config = dict(
    arch='unet',
    model='image diffusion model',
    objective='epsilon',
    blocks_per_level=2,
    scale_shift_norm=False,
    upsampling='nearest_conv',
    optimizer='adamw',
)
Rows from block 4 of a small image diffusion model, named by matrix and row number. Rows with one number belong to one channel. Each number is 500 + 50 x the weight over its row's rms, rounded and kept within 0 to 999. All counts start at 0. Numbers have three digits each.
After each channel's rows are labels from the 100 images, of 14976 (inputs lightly noised), where the channel reaches its highest value: "top examples" is what is common among them. Only what is clearly more common there than usual is listed. The data: photos with spoken descriptions (Open Images, Localized Narratives).
# convs0: first 3x3 conv (model.enc.2.0.convs.0.weight, 96x96x3x3, standardized in use, each kernel summed), inputs 0-95
# convs1: second 3x3 conv (model.enc.2.0.convs.1.weight, 96x96x3x3, standardized in use, transposed, each kernel summed), outputs 0-95

convs0.35:513503467483537480502448455581482439569487469429507557471539589525576419440510455496589528440487472544470555498449604432465552509515479496539464539444638462501503519540504502541472611523497452437386469529488509585468561506517533463470528490473439482539425613505582443472568585464504483564
convs1.35:533520453453403450532548457502548508528482585417533514483462512495446497418521452455493569519458481564522525469526517532492500442458420566517479529503439435517493364436579482437562459494548553514507430405554508444525534393515509590447477582536557497437494536484603517479549479528388580479
top examples: text has "sky"

convs0.72:581422512524512536426502552480393494566587499474538457541415535578566506594522570458513593453509532493447528429534569528511486512516454536510543517497467542474532526486427477432455595514506429532390453501527511575508508469532483554465525493441513439500462536336505475426527434476557426512
convs1.72:534581513588534561564445522502486489487532541561539455521572455490528516435441498428474624503498468534457540437562501488469497525520453402497463509449506486483405436470493507474552535440423486559527536526479439467535445508411517630482504579464489509439502434628488514596467553600466529431
top examples: text has "sky"

convs0.60:537564501528507498486437515548541458506481505502472587519489465521547429552516499506512489440538539565474565509536551564496562514511489537569244522532503451514491504464548484488486526496446524534496363538533476493506471515573465453552530437537467445509495508322462484533512541488574460508
convs1.60:476500494474505576449506485434573507496483536424581438516482474487493509530441597449447494471507613494461481455551495561470454489551396442506405511568464486517496495520526576428499557514462505541463403508516567512487568521556548460604439496567664500492455572488554551520546479397543523535
top examples: text has "sky"; text has "water"

convs0.57:578486505539483468512521472476538498481491476520391529524537534454495512520453489618386470478543564501530425613550514447507527432465486436515498550503574489496562544475550511545539398456497441411480533356370485577427464548528508554547538552475496587510515496537541436432480553495503487550
convs1.57:443482471577557541560529555444503556486511548565526447509553503498666516547486554479498398469485465486476439512487427498445465511481567483492556512520468447551516493570529622418484529531507432518591537541557486413513543475462497528557510448527477559497406557518612426585554468572495492543
top examples: text has "man"

convs0.49:486506559515443508423449512477476506490526504557495488535395566481488440591518529514477467480543564447576501474621525553469573526533468526516266539555467452481432514475508452523533518497447534507494499494480518542548452499548526419589475432498575569532516503417467518492547554573560471542
convs1.49:434526503488559531427525504490461498493481467553512540546495482565426512478469551517534443448587504535446411492529471487498493459536466545495444480593454472516541518508491535574539518545474386500484393447521479658475510590582581514613494473582501560512448624479582488535566498509512458564
top examples: text has "building"

convs0.68:582496499506499542501415477518576455515565497500463498530498491416560537589520494509459519543497507585536482588496502431501556489459514386499523512476516542493401492480534482489435514392421623507489599574472512400483575531545482518449531436540442409613564415476525425524509480507468542473
convs1.68:493513467488512374436501501428502508534576523492504504565456524507544510510447472491465477466543485562552521573546421460484515437489572463410465475520515521551497519491480493453522481448523498592583400461541513386522513476505484554635484503516393566533523509526528436436585566491645585454
top examples: text has "people"

convs0.13:523507477540382466559524514541577531454581475542495507479499536378529394547449484538390457512533482480563515491573484522572465547513503466470482551491563544448510578570553533519465579513525535446551490472446416506351538537566482420567506508426565425567569503478481480483457453529529481497
convs1.13:532492471576508593519425558455446505568497495539398471509550516562468489505604505520539547482424540503464439488481418588483425473514549494577539473537468480479427540427480464496558448569437516541505510507503491482612472505420596434421518599521447592560493524560571424521455474503443519549
top examples: text has "white"; text has "black"