config.yaml
image_size: 32
horizontal_flip: true
attention: true
lr: 0.0023
beta2: 0.99
Rows from block 7 of a small image diffusion model, named by matrix and row number. Rows with one number belong to one channel. Each number is 128 + 32 x the weight over its row's rms, rounded and kept within 0 to 255. All counts start at 0.
Before each channel's rows are labels from the 100 images, of 14976 (inputs lightly noised), where the channel reaches its highest value: "colour at peak" is the nearest of a few named colours to the mean colour under the peak. Only what is clearly more common there than usual is listed. The data: photos with spoken descriptions (Open Images, Localized Narratives).
# convs0: first 3x3 conv (model.mid.0.convs.0.weight, 192x192x3x3, standardized in use, each kernel summed), inputs 39-77
# convs1: second 3x3 conv (model.mid.0.convs.1.weight, 192x192x3x3, standardized in use, transposed, each kernel summed), outputs 39-77

colour at peak: grey
convs0.84 [ 80 143 166 140 192 191 159 111 133 135  92 139 156 127 139 133 145 129 105 120  87 119 116 102 114 156 150 103 169 151 109 115 137 119 169 138 145 127 114]
convs1.84 [109  96 163 143 159 169 160 150  39 103 155 148 106 142 157 140 135 148 101 192 155 153  88 186 107  63 100 170  92 132  79 126 128  86 102 134 121 179 112]

colour at peak: pink
convs0.21 [112 140 169 114 151 159 121 105 152 109  86 130 159 143 130 103 150 112 112 142 185  54 122 125  58 153 149 122 171 128 148 112 131 197 152 121 155 121 117]
convs1.21 [135 155 113  94  66  75 102 106  96 146 144 122 138 150 154 133 222 164 152 158 226 151 126 141 106 165 135 157 121 125 123 130 132 106 135 120 109 165 148]

colour at peak: grey
convs0.145 [147 185 154  92 150  97  91  90 193 106 103 107 134 114 122 102 140  71  93 106 170  76 147 106  91 148  80 151 151 174 119  66 173 189 128 164 125 157 156]
convs1.145 [ 86  59  71 204 168 107 164 125 130 108 139 163 127  88  77 135 115 184 139 106 133 163 116 159 202  68 155 107 136 116 111 165  98 140 117 135 194 122  90]

colour at peak: black
convs0.172 [136 128 115  76 145 101 116 109 141  82 157  88 148 165  49 116 111 153 105  90 115 146 164 123 154 100 115 176 131 103 119 154 113 121 164 128 140  62 171]
convs1.172 [ 74 118 120 136 107 161 100 132 132 167 187 124 143 126 106  98  52  61 122  92 182 128 166 207 143 120 134 111 135 112  92 180  79  73 123 130 141 111 109]

colour at peak: grey
convs0.7 [ 84 122  90  89  87 128 136 101 134 134 149 121 124 138 115 122 121  87 139 155 112 134 127 176 117 126 101 134 151 143 155 147 110 110 168 131 105 102 148]
convs1.7 [ 69 168 135 143 155 190 166 176 119 174 129 165 171 179 161 116 107 129 114 163 113 121 149 135 135 115 120 146 126 134  69 103 158 134 114 150 156 135 151]

colour at peak: grey
convs0.148 [173 135 132 156 191 113 187 185 207  84 145 132 109 167 131 120  96 125 174 103 162 110 135  49 122 112 115 179 124 151 173  87 132 144 139 160 125 135 144]
convs1.148 [ 91 164 127 129 145 130  83 114 170 103  80 124 101 123 163  99 120 113 169 152 113 121  55 168 116 168 123 186 147 151 142 164 166 129 101 117 151 122  92]

colour at peak: grey
convs0.88 [119 179 127 122 140 163  91 114 178 131  70 141 171 119 196 134  64 139  82 118 148 156 145  70 143 206 142 129 115 135 127 107 123 140 101 124  85  80 134]
convs1.88 [166 101 109 169 120 138 179 121  67 133 161 141 172 109  83  96 140 120 139 140 113 201 131 183 165 117 124 132 120  92  91 174 161  68 139 111 135 144 153]

colour at peak: black
convs0.119 [ 98 141 162 154 117 126 184 193  92 100 118 142  81 133 151  92  93 119 153 120 155 175 113 125 173  57 136 103 124  96 138 127  99 151 120 104 192  91 122]
convs1.119 [150 169 154 130 124 126  81 101 106 159 119  92 149 150 100 108 173  99  93 160 141 109 170 117  39 154 123 107 156 140 121 119 147  93 127 110 117 124 136]

colour at peak: brown
convs0.158 [118 169 193  95 164 120 118 134 155  92 113 131 173 129  81  84 126 101  73 141  61 121 121  93 162  99  79 134 135 142  81 110 119 145 142 130 174 114 134]
convs1.158 [ 50 137 137 157 134 141 104 152 117 137 118 181 124 141 116 128  66 131 132 171 179 144  75 153 176 103 139 117 142 176 124 126 100  99 119 166 136 108  94]

colour at peak: black
convs0.138 [152 199 125 139  78 101  75 118 180 115 176  75  89 162  95 131  87 158 109 127 191 105 120 185  82 132 107 143 171 118 151 185  94 112 129  83 124 115 108]
convs1.138 [157 161 137 100 142 143 176 116 126 110 127 145 183 144 123 151 133  88 132  91  65 144 140  78 160 156 177  84 113 118 126  46 122 117 163 121  64 128 111]

colour at peak: pink
convs0.106 [131 209 162 103 132 133 109 136 206 137 117 147 103 117 165 153  57  91  94 154 156  98 127 111 139 137  90 146  94 105  73  91  69 174 141 179 162 129 130]
convs1.106 [104  67 149  99 140 108 152 118 123  93 102 101  41 156 151  85 147 142 150 117  98 150 127 123 135 141 104 130 100 156 182 142 114  75 170 125 132  63 126]

colour at peak: black
convs0.142 [158 189 115 177 138 126 154 184 164  76 117  97  59 107 136 176  84 128 106 104 196  88 114 138  65 153  89 120 149 111 165  82 144 124 121 119 160 121 132]
convs1.142 [119 150 148 103 127  72 155 178 163  90 117  87 120 108  82 137 119 130 153 148  96 107 123  47 114 149 208 121 137  92 171  95 124 128 180 129  84 136 109]

colour at peak: black
convs0.115 [117 146  96  77 133  66  99 165 111 104  82 139 103 168 124 105 118 142 105  78 127 153 189 128 185  72 138  93 153 135 133 161  91  87 119  70 131  85 121]
convs1.115 [204 117 175 182 117 140 216 119 106  64 135 129 150 119  74 106 157 152 151 188 123  89  68 111 105 129 142 136 147 137 158 161 138 114 143 139 128 161 116]

colour at peak: black
convs0.35 [159  68 139  99 105 154 166 165 122 116 181  91 104 162  85 108  92  70 115 117 142 154  72 155 170 156  90 173  33 125 160 170 102 107 128 137 132 137 165]
convs1.35 [ 66 130 165 180 106 140 117 187  97 152 122 143 149 148 193 121  90 169 123 157 141 106  98 132 122 120  95 114 131 149  62 138 142 141 109 137 156  96 140]

colour at peak: grey
convs0.23 [112 149 118 104 111 179 142 112 167 103 119 135 120 204 154  95 124 117 113 130 135 131 119 121 117 139 144 169 130 170 115 139 159  74  95  97 101 114 119]
convs1.23 [120 178 139 127 127 134 120 128 134 159  91 175 186 143 184 140 119 139 104 126  90  73 184  83 175 125 136 128 156 145  86 127 134 152 121 145 149 162 141]

colour at peak: pink
convs0.61 [133 149  51  90 156 119 151 152 186 137 136 145 104 107 158 159  84  98 168 148 211 124 121 126 114 165 136  89  99  87 130 112 106 129 142 134 128 118 148]
convs1.61 [127 140 123 119 105 149 163  93 136 138 115 146 137 160 173 137 170 206 126 115  80 142 127 100 113 106 113  86 142 184 112 157 184 149 136 144 126 105 181]

colour at peak: grey
convs0.3 [113 163  76 140  71 141 145 101 167 136 125 130 164 176 132 127 171 148  89 179 115 107 117 110 142 175 171 169 187 140 124 107 148 149 181 144 118  95 150]
convs1.3 [122 150 110 125 112 170 144 155 140 103 125 122 153 126 116 160 111  86  65 140 147 103 175 132 127 151 136 167  72 106 112 112 155 145 101 157 144 153 156]

colour at peak: brown
convs0.42 [110 124 181 170 155 148 149 180 152 144 121 108 114  75  94 105  78 126  84 101  77 109 103 118  99  94  71 101  80 144  87  96  91 179  92 156 175 158 115]
convs1.42 [131  97  94  88 143  90 132 119 127 109 130 163  72 157 133 151 115 136 148 118 117 162  93 108  83 148 144 119  98 124 183 112 121  74 135 112  52 113 112]

colour at peak: grey
convs0.2 [107 148 165 133  88 155 117 113 148 130  89 143 146 134 171 115 172  51 106 120 120 103 110 117 103 167  90 117 148 140 110  98 175 108 159 115 128 159 102]
convs1.2 [ 85  33 110 110 134 156 107  98 105 124 160 150 190 141  77 118 124 128  89 167 120 152 177 133 157 118 190 148 115  83  86  93 132 111  83 159 104 183 154]

colour at peak: pink; white
convs0.182 [101 100 143 155 109 114  96 140 147 156 155 140 148 106 150 184 112 123 141 173 238 115 147 153   2 192 145 122 110 124 139 132 130 137 126 132 138 142 110]
convs1.182 [115 158 146 130 106 123 155 178 147  98 129  81 130 134 176 125 170 190 182 168 148  95  90  78  71 114 165 116 169 105 164 134 121 172 152 109 135 125 169]

colour at peak: white
convs0.165 [109 177  73  99  83 114  93 100 145 119 125 145 158 141 155 127 154 127 154 136 124 117  95 129 136 202 191 146 157 171 114  88 161 116 151 168 125 136 114]
convs1.165 [132 146 164 124 111 145 158 126 153 117 140 135 162 119 186 144 165 151 112 114 121 129 152 131 130 109  97 151 122 161 101 144 127 161  74 157 157 159 162]

colour at peak: black
convs0.128 [136 163 162 165 134  96 176 157 168 121 123 140 106 116 138 144  77 177  83 128 105 142  72 127  94 129 106  97 137 116 160  96 113 127 125 158 122 145 142]
convs1.128 [119 129 131 141 124  91 123 167 180  98 149 153 162 139 117 140 105  93 114 154  26  96 173  60 131 165 174 130  95 117 135  82 159 117 113 134  88 152 104]

colour at peak: pink
convs0.12 [ 68  85 119  69 115  83 107  87 154 123 135  76 117 118 100  98 117 128 146 131 100 156 149 145 125 169 137 119 122 158 147 116 113 152 158 115  97 134 108]
convs1.12 [103 140 145 144 183 186 156 143 118 151 132 145 151 154 128 120 105 164 131 138 129 109 152 120 124  89 152 138 131 137  71  93 185 125 123 170 165 120 177]

colour at peak: black
convs0.121 [151 157 145 136 132 142 120 168 158  81 131 102 129  96  46 130  66 122 116 116 206 161  81 193 103  77 112 168 100 115 124 119  80 168 172 135 170 126 142]
convs1.121 [141 219 140 190  92 114 121 123 141 108 142 142 135 166 115 109 167  75 113 141 133 133 147  93 101 160 118 139 148 135 167  98 133  62 126 123 127 157  58]

colour at peak: grey
convs0.151 [ 59 171 104 113 124 138 122  88 205 108  71 134 190 156  92  67 136 155 106 150  95 107 139 132 145 162 163 169 213 154 103  99 137 134 153 133 101 115 106]
convs1.151 [151 143 119 140 160 110 154 151  97 104 143 111 145  93 144 132 144 165  98 144 132 143 183 137 163 115  40 152 122 114  84 127 160 143  95 177 173 169 138]

colour at peak: white
convs0.120 [121 147 160 150 114 126  87 185 153  78  92  83  88 149 125 106 125 131 115 151 208  73 149 164  39  98 129 126 159 119 152 142 142 148 116 136 180 134 171]
convs1.120 [115 157  70 120 117 133 166 163 105 171 135 110 141 131 143 170 174 154 143 109 133  94 102 115  76 205 194 177 155  94 158  79 123 130 176 114  98 152 131]

colour at peak: grey
convs0.97 [130 113 143 119 169 122 134 158 166  40 144 101 102 162 122 124 104 130 157  89 125 138  84  97 111  69 103 180 119 153 131 156 149 101 145 124 150  99 118]
convs1.97 [ 95 141 150 171 110 109 150 110 111 129 138  84 103 166 106 113  95 141 143 179  86 129 146 184 156 120 155 139 146  69 165 149 139 119 167 123  89  94  85]

colour at peak: black
convs0.87 [110  97 147  82 199 168 103 163  85 153  84 193 136 114 146 166 104 134 156 126 115 175  84 121 197 130 151 145  53 128  77  92 136 186 132 154 158 139 167]
convs1.87 [ 95 134 173  99  78  96  83 102 149 184 113 149 116 168 122 120 128 121  93 155 143 154 131 143  70 143 107 165 137 163 159 131 138  91 139 151  83 128 148]

colour at peak: grey
convs0.77 [102  55 151 111 124 175 112 126  92  74 128 101 132 156 125  89 153 150 144 119  88 131  88 110  67  86 138 120 153 148 131 137 177 142 153 110 110 133 156]
convs1.77 [107 182 159 161 108  73 119 143 157 138 144  96 137 141 116 111 113  92 158 162 119 105 136 147 175 124  78 171 130 112 124 151 106 157 138 121 167 123  75]

colour at peak: grey
convs0.183 [114 156 155 121 166 149 155  93 141 131  79 137 161  88 143  80 201 123  97 186 123 115 157 127 101  97 108  89 155 133 108  74 221 138 124 161 178 135 181]
convs1.183 [100 124  63 143  56  65 102 129 124 165 116 125 122 122 115 164 132 162 110 144 187 121 142 222 127 191 101 162 135 138 108 148 124 114 135 148 142 102 134]