Rows from block 13, named by matrix and row number. Each number is 128 + 24 x the weight over its row's rms, rounded and kept within 0 to 255. All counts start at 0.
# emb: conditioning projection (model.decb.1.0.emb.weight, 48x128), inputs 0-127
emb.10 [119 115 118  46 100 137 112 118 150 133 146 116 144 126  79  98 119 119 102  46 124 108 122 128 118 155 113 120 146 131 110 119 128 121 162 114  99 120 140 140 148 156 133 112 115 166 125 106 139 115 162  91 142 110  97 155 103 127 138 145 105 109  67 108  84 119 142 131  98 113 159 115 141  99 137 127 127 141 125 134 113 114 157  90 112 136 110 104  76 114 126 145 127 131  59 141 126 135 113 105 136 142 144 116 106 152 114 120  88 120  92 135 107 117 124 118 177 171 137  96 155 132 125 134  71 144 124 118]
emb.11 [131 113 145  32 107 135 126 125 131 106 137 114 158 139 106 127 139 119 153 155 154 128 175 146 146 112 117  98 142 125 140 125 179 139 127 135 136  92 154 151 110 126 151 149 115 136 135 192 149 139 105 102 105 121 136 120 174 129  80 156  94 142 159 120 147 109 103 160 120 139 116 122 143 108 107 133 164 129  80 144 115 149 117 120 104 116 119 159 140 101 169  75 155 134  98 141 156 158 106 118 163 125 110 137 149  86 131 127 131 148 117 106 116 132 113  92 112 125 132 168  87  75 123 133 135 135 149 144]
emb.12 [127 129 170 193 171 138 163 132 115 100 142 100 151 160 147  94 139 137 127 186 119 128 102 124 166 124 125 150 133  95 112 115 101 126 119  98 152 142 109  79 105 141  94 112 106 123 106 109 118 115 172 132 136 129 139  97 111 135 137 132 109 130 154 141 105 126 136 158 122 157  59 144 114 108 132 118 114 131 142 146 137 104 150 168 132 129 139 133 145 124 105 100 124 133 183 123 182 120 112 141 113 118 171 151 142 162 104 116 139 157 126 159 125 140 140 123 153  89 149 136  94 147  88 107 183 151 120  94]
emb.13 [157 145 156 222 139 116 124 135 132 119 148 134 154 113 148 120  88 140 147 146 133 147 146 132 137 155 109 112 149 138 126 117 146 132 140 121  69 163 149  34 106  86  92 115 139 125 131 112 132 130 114 109 159  92 124 100 153 138 102 128 115 174 140 132 147 141 128 106 122 142 135 148 114 148 150 154 115 112 113 144 110  96 119 139 128 110  97 123 117 131  99 133 138 129 134 153 135 186 137 136 150 182 123 163 160 161 117 125 147 178 107 134 124 112  85 132 117  94 123 111 167 112 121 128 119 128 123 163]
emb.14 [135 118 109  78 149 136 121 130 144 104 139 111  83 105 128 107 146 101 162 157 101 121 117 140 134 107 117 110 113 118 145 129 142 151 146 139  97 123 124 183 123 105 171 119 123 154 125 120  95 156 157 126 112 153 137 181 146 147 129 109 159 118 162  83 144 121  85 122 130 116 150  82 151 111 123 109 102 135  97 143 142 176 180  90 144 137 110 115  84 132 114 136 122 147 149 119 116 129 153 158 140  76 118 141  81 100 114  93 129 109 108 158 122  93 106 154 143 127 126 153 160 109 128 110 183  92 153 100]
emb.15 [109 145 144  67 121 121 132 120 127 165 137 128 164 125 116 111 133 140 130  28 122 160 127 133 145 116 122 154 132 124 149 136 131 134 124 116 137 124 156 133 131 135  89 125 135 127 131 117 133 122 145  90 131 120 144 155 122 149 137 140 116 183  99 132 139 184 169 150 147 130 137 166 123 125 116 172 133 127 139 121 126 151 112 137 121 125 143 132 135 157 140 154 138 135  38 138 104 127 129 125 137 164 131 132 164 127 150 130 105 182 122 134 142 118 136 104 139 136 127 105 138 131 116 127  18 132 132 126]
emb.16 [145 115  91  86 124 133 113 119  85 133 111 118  95 126  98 119 128 146 158  57 166 128 167 153 141 103 139 154 114 115 136 133 112 161 119 126 160 112  89 125 127 125 131 181 119  91 135 133 146  90 119 112 110 131 125 135 188 139 123 116 125 108  97 164 150 123  75 134 142 164 157 126 139 127  93 108 117 121 134  88  90 163 140  72 139 151 116 109 165 127 108 127 160 145  73 157 124 122 112 131 125 100 161 137 124 142 108 108 139  77 119 147 134 115 122 131  95 170 118 151 128 117 109  91 113 120 136 143]
emb.17 [137 109 131 102 120 136 176 116 121 106 155 113 116 155  74 111 149 138 105 132 111  73 163 143 126 136 145 139 116 148 160  93 131 106 144 157 163 104  87 117 104 124 149 131 138 106 114 156 111 120  85 149  92 113 129 121 177  92 122  97 127 126 104 105 115 101 126 107 135 116 153 132 149 117 125  92 116 144 142 172 160 186 170 128 122 101 134  96 136 115 153 161 155 120 135 124  86 106 130 129 141 105 107 149 112  80 126 145 172 121 118 130 136 177 142 119 136 134 111 151 142 115 197 128 161 122 135 163]
emb.18 [120  98 105  69 134 114  69 147 142 106 177 137 141 102  85 149 143 108 129 126 141 122 143 127  70 125 167  88 142 159 126 139 141 121 140 164  89 128 133 165 115 129 167 120 132 121 123 120 101 106 109  91 150 140 127  96 144  90 161 113 155  98  88 118 122 135 129 107 108 117 125 104 133 165 139 100  89 168 159 122 160 163 168 134 125 154 103 120 145 136 130 137 146 134 136 125 160 109  95 131 143 134  78 105 110 145 124 135 127 118 147 145 132 161 170  96 150 118 158 137 122 160 124  97 161 164 131 100]
emb.19 [113 116  85  76 121  93  76 164 133 133 168 122 106 118  92  87 111 135 140 125 143 134 159 163 158 178  89 102 113  97 145 132 150 130 165 155 116 120 108  92 128 132 103  94 120 165 145 124 134 122 124 113 164 120 143 143 121 123 132 110 109 137  85 112 136 125 159 177 130 105 130 149 164 156 123 152 140 146  94 136 117  61 135  94 175 144 160 131 115 120 106 120 146 174 124 149 120 140 102 127 127 111  93  76 124  94 109 108 106 141  98 116 131 115  95 100 124 137 137 104 127 116 145 120 119 133 159 134]
emb.20 [132 166 150 254 128 122 130 136 142 114 128 104 118 130 200 137 131 118 130 174 131 136 111 139 173 113 107 134 124 145 130 137 112 134 113 130 106 131 139 118 113 132 117 109 123 143 119 101 138 117 133 205 106 142 127 103 138 137 113 120 137 134 134 114 120 108 107 124 136 129  89 127 118 122 113 116 127 109 136 125 114  86 135 156 113 112 130 132 139 129 107 143 121 117 241 114 136 123 125  99 140 126 113 140 135 159 139 146 129 141 107 127 114 103 132 124 117  62 117 149 138 134 126 125 165 137 153 119]
emb.21 [120 136 157  72 140 108 195 107  92 148 146 112 149 134 106  73 170 113 136  94 123 149 108 110  91 146 122 133 136 126 130 120 104 120 111 133 134 124 144  93 150 161 143 119 123 134 158 142 134 123 113 103 104 130 154 134 114 134 145 109 121 161 135 136 109 163 164 103 144 115 102 159 107 108 114 158 123 125 119 117 116 139 144 119 112 136 115 161 132 146 162  81 110 116  61  95  92 111 152 170 114 155 159  90 146  83 134 130  64 156 104 127  93 135 135 123 152 116 146 112  75 116 135 153 112 120 120 110]
emb.22 [130  96  72   5 107 124  98 120 134 134 113 141 151 163  50 149 159 110 151 120  98 114 172 122 136 135 115 121 141  93 116 130 123 127 109 124 120 138 118 186 131 124 150 135 149 122 143 180 117 105 132 101 153 117 123 128 136 110 113 125 152 100 114 123 104 133 142 124 137 127 147 142 151 125 116 109 115  96 161 115 139 185 119 105 130 117 126 143 138 117 134 135 127 106  92 145  94 131 142 118  99 100 122 126 120 153 132 141 170 105 143  92 120 141 127 150 115 150 103 164 109 136 111 104 115 103 114 112]
emb.23 [135 111 114 144 119 154 133 158 147 110 137 130 147 139 122 173  85 163 114 122  85 115 136 135 163  94  96 113 148  92 157 118 138 113 118 116 138 141 101 119 119 119 143 139 115 117 131 132  99 173 162 119 173 111 148 110  91 158 135 161 126 116 113 146  99 103 144 150 130 116 123 140 123 144 114 148 131  87 155  89 148  88 141 110 112 116 170  96 156 127 136 122 144 151 100 137 199 143 122 127 162 108 166 109 130 151 146  85 143 111 151 129 132 180 106 149 103 163  96 125  78 112  69 120 119  94 103 129]
emb.24 [127 112 123  38 142 126 154 138 141 131 160 124 150 127  96 120 118 137 127  19 142 153 133 133 122 133 134 136 125 144 127 140 130 136 144 138 130 128 133 131 130 125 143 132 129 144 155 132 132 112 175  70 123 116 133 186 121 123 125 130 121 158  87 110 124 159 160 158 112 124 138 155 129 141 129 158 113 135 116 120 105 132 145 115 125 124 133 124 118 129 124 153 129 133   9 134 135 133 126 141 122 152 114 127 135  97 131 122 126 153 122 138 125 124 121 121 135 141 138 124 141 131 140 152  39 126 126 138]
emb.25 [169 136 118  99 146 112 150 126  92 137 149 146 149 133 123  86 146 157 161 122 155 142 126 125 169 144 113 123 114 124 118 161 119 127 137 140 154 112 140  32 143 128 144 137 133 141 143 199 105 121 109 125 136 116 141 136 153 133 127 113 122 104 128 164 144 131 138 131 138 143 108 108 135 123 133 108 165 148 122 155 120  83 159 101 142 121 141 113 119 106 126 104 119 138 120 136 194 139 175 145 123 104 134 132 126  81 132 157 149 140 105 124 134 113  92 136 112  54 136 163  77  89 113 153 135 140 137 171]
emb.26 [114 100 111 125  96 115 165 135 134 134 131 120 166 151  85 131  92 166 119  89 129 126 145 130 103 100 113 148 161 123 100 161 126 115 115 132 147 133 163  44 134 164 110 121 139  94 129  69 108 118 123 119 111 134 162 155 119 118 155 134 126 133 114 107 108 146 150 113 135 153 163 169 128 107 125 123 124 133 160 129 126 118 127 161 130 126 115 147 123 143 123 144 122 144  77 150 144 144 134 126  84 170 121 127 166 157  92 129  80 150 129 123 156 136 146 103  97 168  99 116 146 135  88 113  57 147 138 149]
emb.27 [121 140 103 142 103 154  69 119 107 128 133 122 107 112 152 101 116 125 113 165 138 101 114 133 114  97 126 116 128 132 130 111 148  91 115 128 106 133 139  97 138 126 125 139 134 102  98   0 104 164 136 148 137 111 143 146 125 134 136 104 156  98 126 118 123 134 132 119 139 112 127 129 150 103 116 122 120 127 128  98 117  86 145 119 109 147 148 108 169 130 108 166 101 127 155 137 105 125 122  88 123 112 137 128 144 177 111 117  94 134 149 120 115 132 127 154 140 127 105  97 153 134 111  95 162 137 119 139]
emb.28 [127 103 138 208 129 133 114 124 112 113  93 148 103 137 142 135 143 105 116 178 126 119 130 125 118 134 136 133 136 108 125 142 142 156 119 131 121 125  87 181 131 122 146 155 149 123 122 217 107 147 112 165  92 137 111 108 142 112 137 121 136  92 140 123 110  73  88  90 107 107 129 115 121 125 135  84 129 124 138 124 121 130 136 113 153 130 101 118 119  96 112 145 111 126 200 115 103 117 119 113 119  90 143 135  93 181 113 140 142 103 106 135 133 137 118 115 118 130 122 143 176 103 160 114 189 122 145 101]
emb.29 [127 140 107 136 129 127 139  95 106 152 117 168 109 101 144 118 141 128 105 144 139 131 148 109 145 126 116 131 104 115 123 126 150 110 132 150 118 125 171 150 145  85  61 144 123 113 100 168 110 183 108 158 105 136 148 123 158 127 132 101 181 172 108 104 127 160 154 144 137 118 142 167 145 117 124 157 134  84 134 120 129 188  79 132 147 142 148 120 145 139  80 140 138 106  92 159  56 124 129  93 124 121 174 137 114 125 112 106 126 173 155 117 121 150 122 161 107 165 123 120 143 110 115  93 116 134 122 140]
emb.30 [107 126 152  95 138 106 121 124 142 137 150 113 130  92 123 132 115 134 121  91 120 128 150  98 137  95 119 112 134 144 136 135 168 100 125 139 123 150 123 180 131 119  99 118 139 122 140 172 122 117 144  97 127  88 134 160 129 114 117 142 137 148  90 105 127 151 177 169 125 132 158 177 133 152 136 135 121 145 135 137 124 239 102 103 117  97 106 134 156 164 150 186 123 127 108 177  96 124 141 112 133 129 144 124 139 154 118 149 179 145 145 129 121 130 129 127 153 147 159 169 164 143 147 148  91 148 101 124]
emb.31 [129 137 134 182 125 120 125 118 131 125 100 115 167 104 143 122 131 117 115  99 125 149 123 147 121 111 106 131 120 134 153 129 163 122 129 127 107 117 121   8 140 126  78 147 147 137 125  80 119 128 123 118 118 144 135 121 124 163 119 112 160 153 101 101 129 143 144 152 103 127 115 126 135 126 121 127 101 115 131  99 101  57 105 160 118 161 118 137 112 136 115 152 158 156 131 120 151 122 112 116  99 164 136 117 119 178 104 102 115 139 114 152 106 139 147 121 137  81 130  87 172 148 143  73 121 125 111  84]
emb.32 [147 127 113 119 143 121  93 135 141 102  76  97 125 143  81 134 141 125 140  82 123  99 142 155  88 157 159 122 129 142 157 152 133 133 150 144 133 138 141  82 139 103 190 174 151 103 142 149 107 133 162 139 136 109 117 114 191 123 130 132 128 135 104 122 108 132 108 136 112 120 133 125 134 124 124 107 108 126 116 135 130  53 185 122 116 119  86 109 133 108 135 157 133 126  94 138 178 137 148 130 112 138 109 112 130 141  89 132 164  98 121 113 138 157 134 140 106 110 150 108 183 119 197 136 143 101 145 121]
emb.33 [118 120 125 185 131 131 107 114 123 112 137 120  80 130 135 125 103 120 120 198 112  90 108 123 104 125 133 117 129 119 114 124 110 129 129 133 133 125 109 113 112 115 170 128 149 124 109  63  86 109 130 140 115 127 115 131 138 135 126 136 119  82 151 141 119  85  76 101 119 154 107  82 136 126 138  67 120 129 132 110 130 113 174 126 122 130 120 113 126  90 130 112 133 139 194 112 134 123 145 123 125  75 126 138  95 136 125 124 120  67 130 140 136 133 120 127 125 112 125 129  96 141 109 103 232 142 133 121]
emb.34 [118 126 104  66 134 137 119 113 142 128 117 115 117 144 121 130 134 116 116 154 126  92 122 131 119 150 149 145 113 117 142 138 150 138 130 128 135 100 140   0 142 142 113 131 138 148 129  46 150  99 125 127 126 136 147 130  90 147 107 144 138 141 164 128 118 121 127  91 111 133 101  99 134 118 135 124 132 124 154 152 118  64 161 118 131 137 137 124 112 101 105  82 120 122 122 124 152 126 127 134 104  96 140 114 102 127 117 143  95 135 112 133 142 152 114  95 148  69 116  99 102 121 135 117 139 118 125  96]
emb.35 [120 125 139  30 124 124 171 131 126 148 144 132 165 133 118 130 123 160 137  40 127 149 145 128 155 115 126 133 119 139 133 126 138 120 118 128 138 133 142 132 131 122 111 120 119 133 161 147 139 130 135 102 140 112 154 164 112 132 126 120 133 169 100 142 133 157 153 168 134 128 143 153 122 138 131 167 141 126 131 134 134 144 108 122 128 118 124 141 137 146 144 138 148 131  39 140  98 131 145 133 147 151 133 128 138  47 133 138 137 167 154 121 142 123 116 127 127 137 119 137 108 115 122 144  32 138 124 174]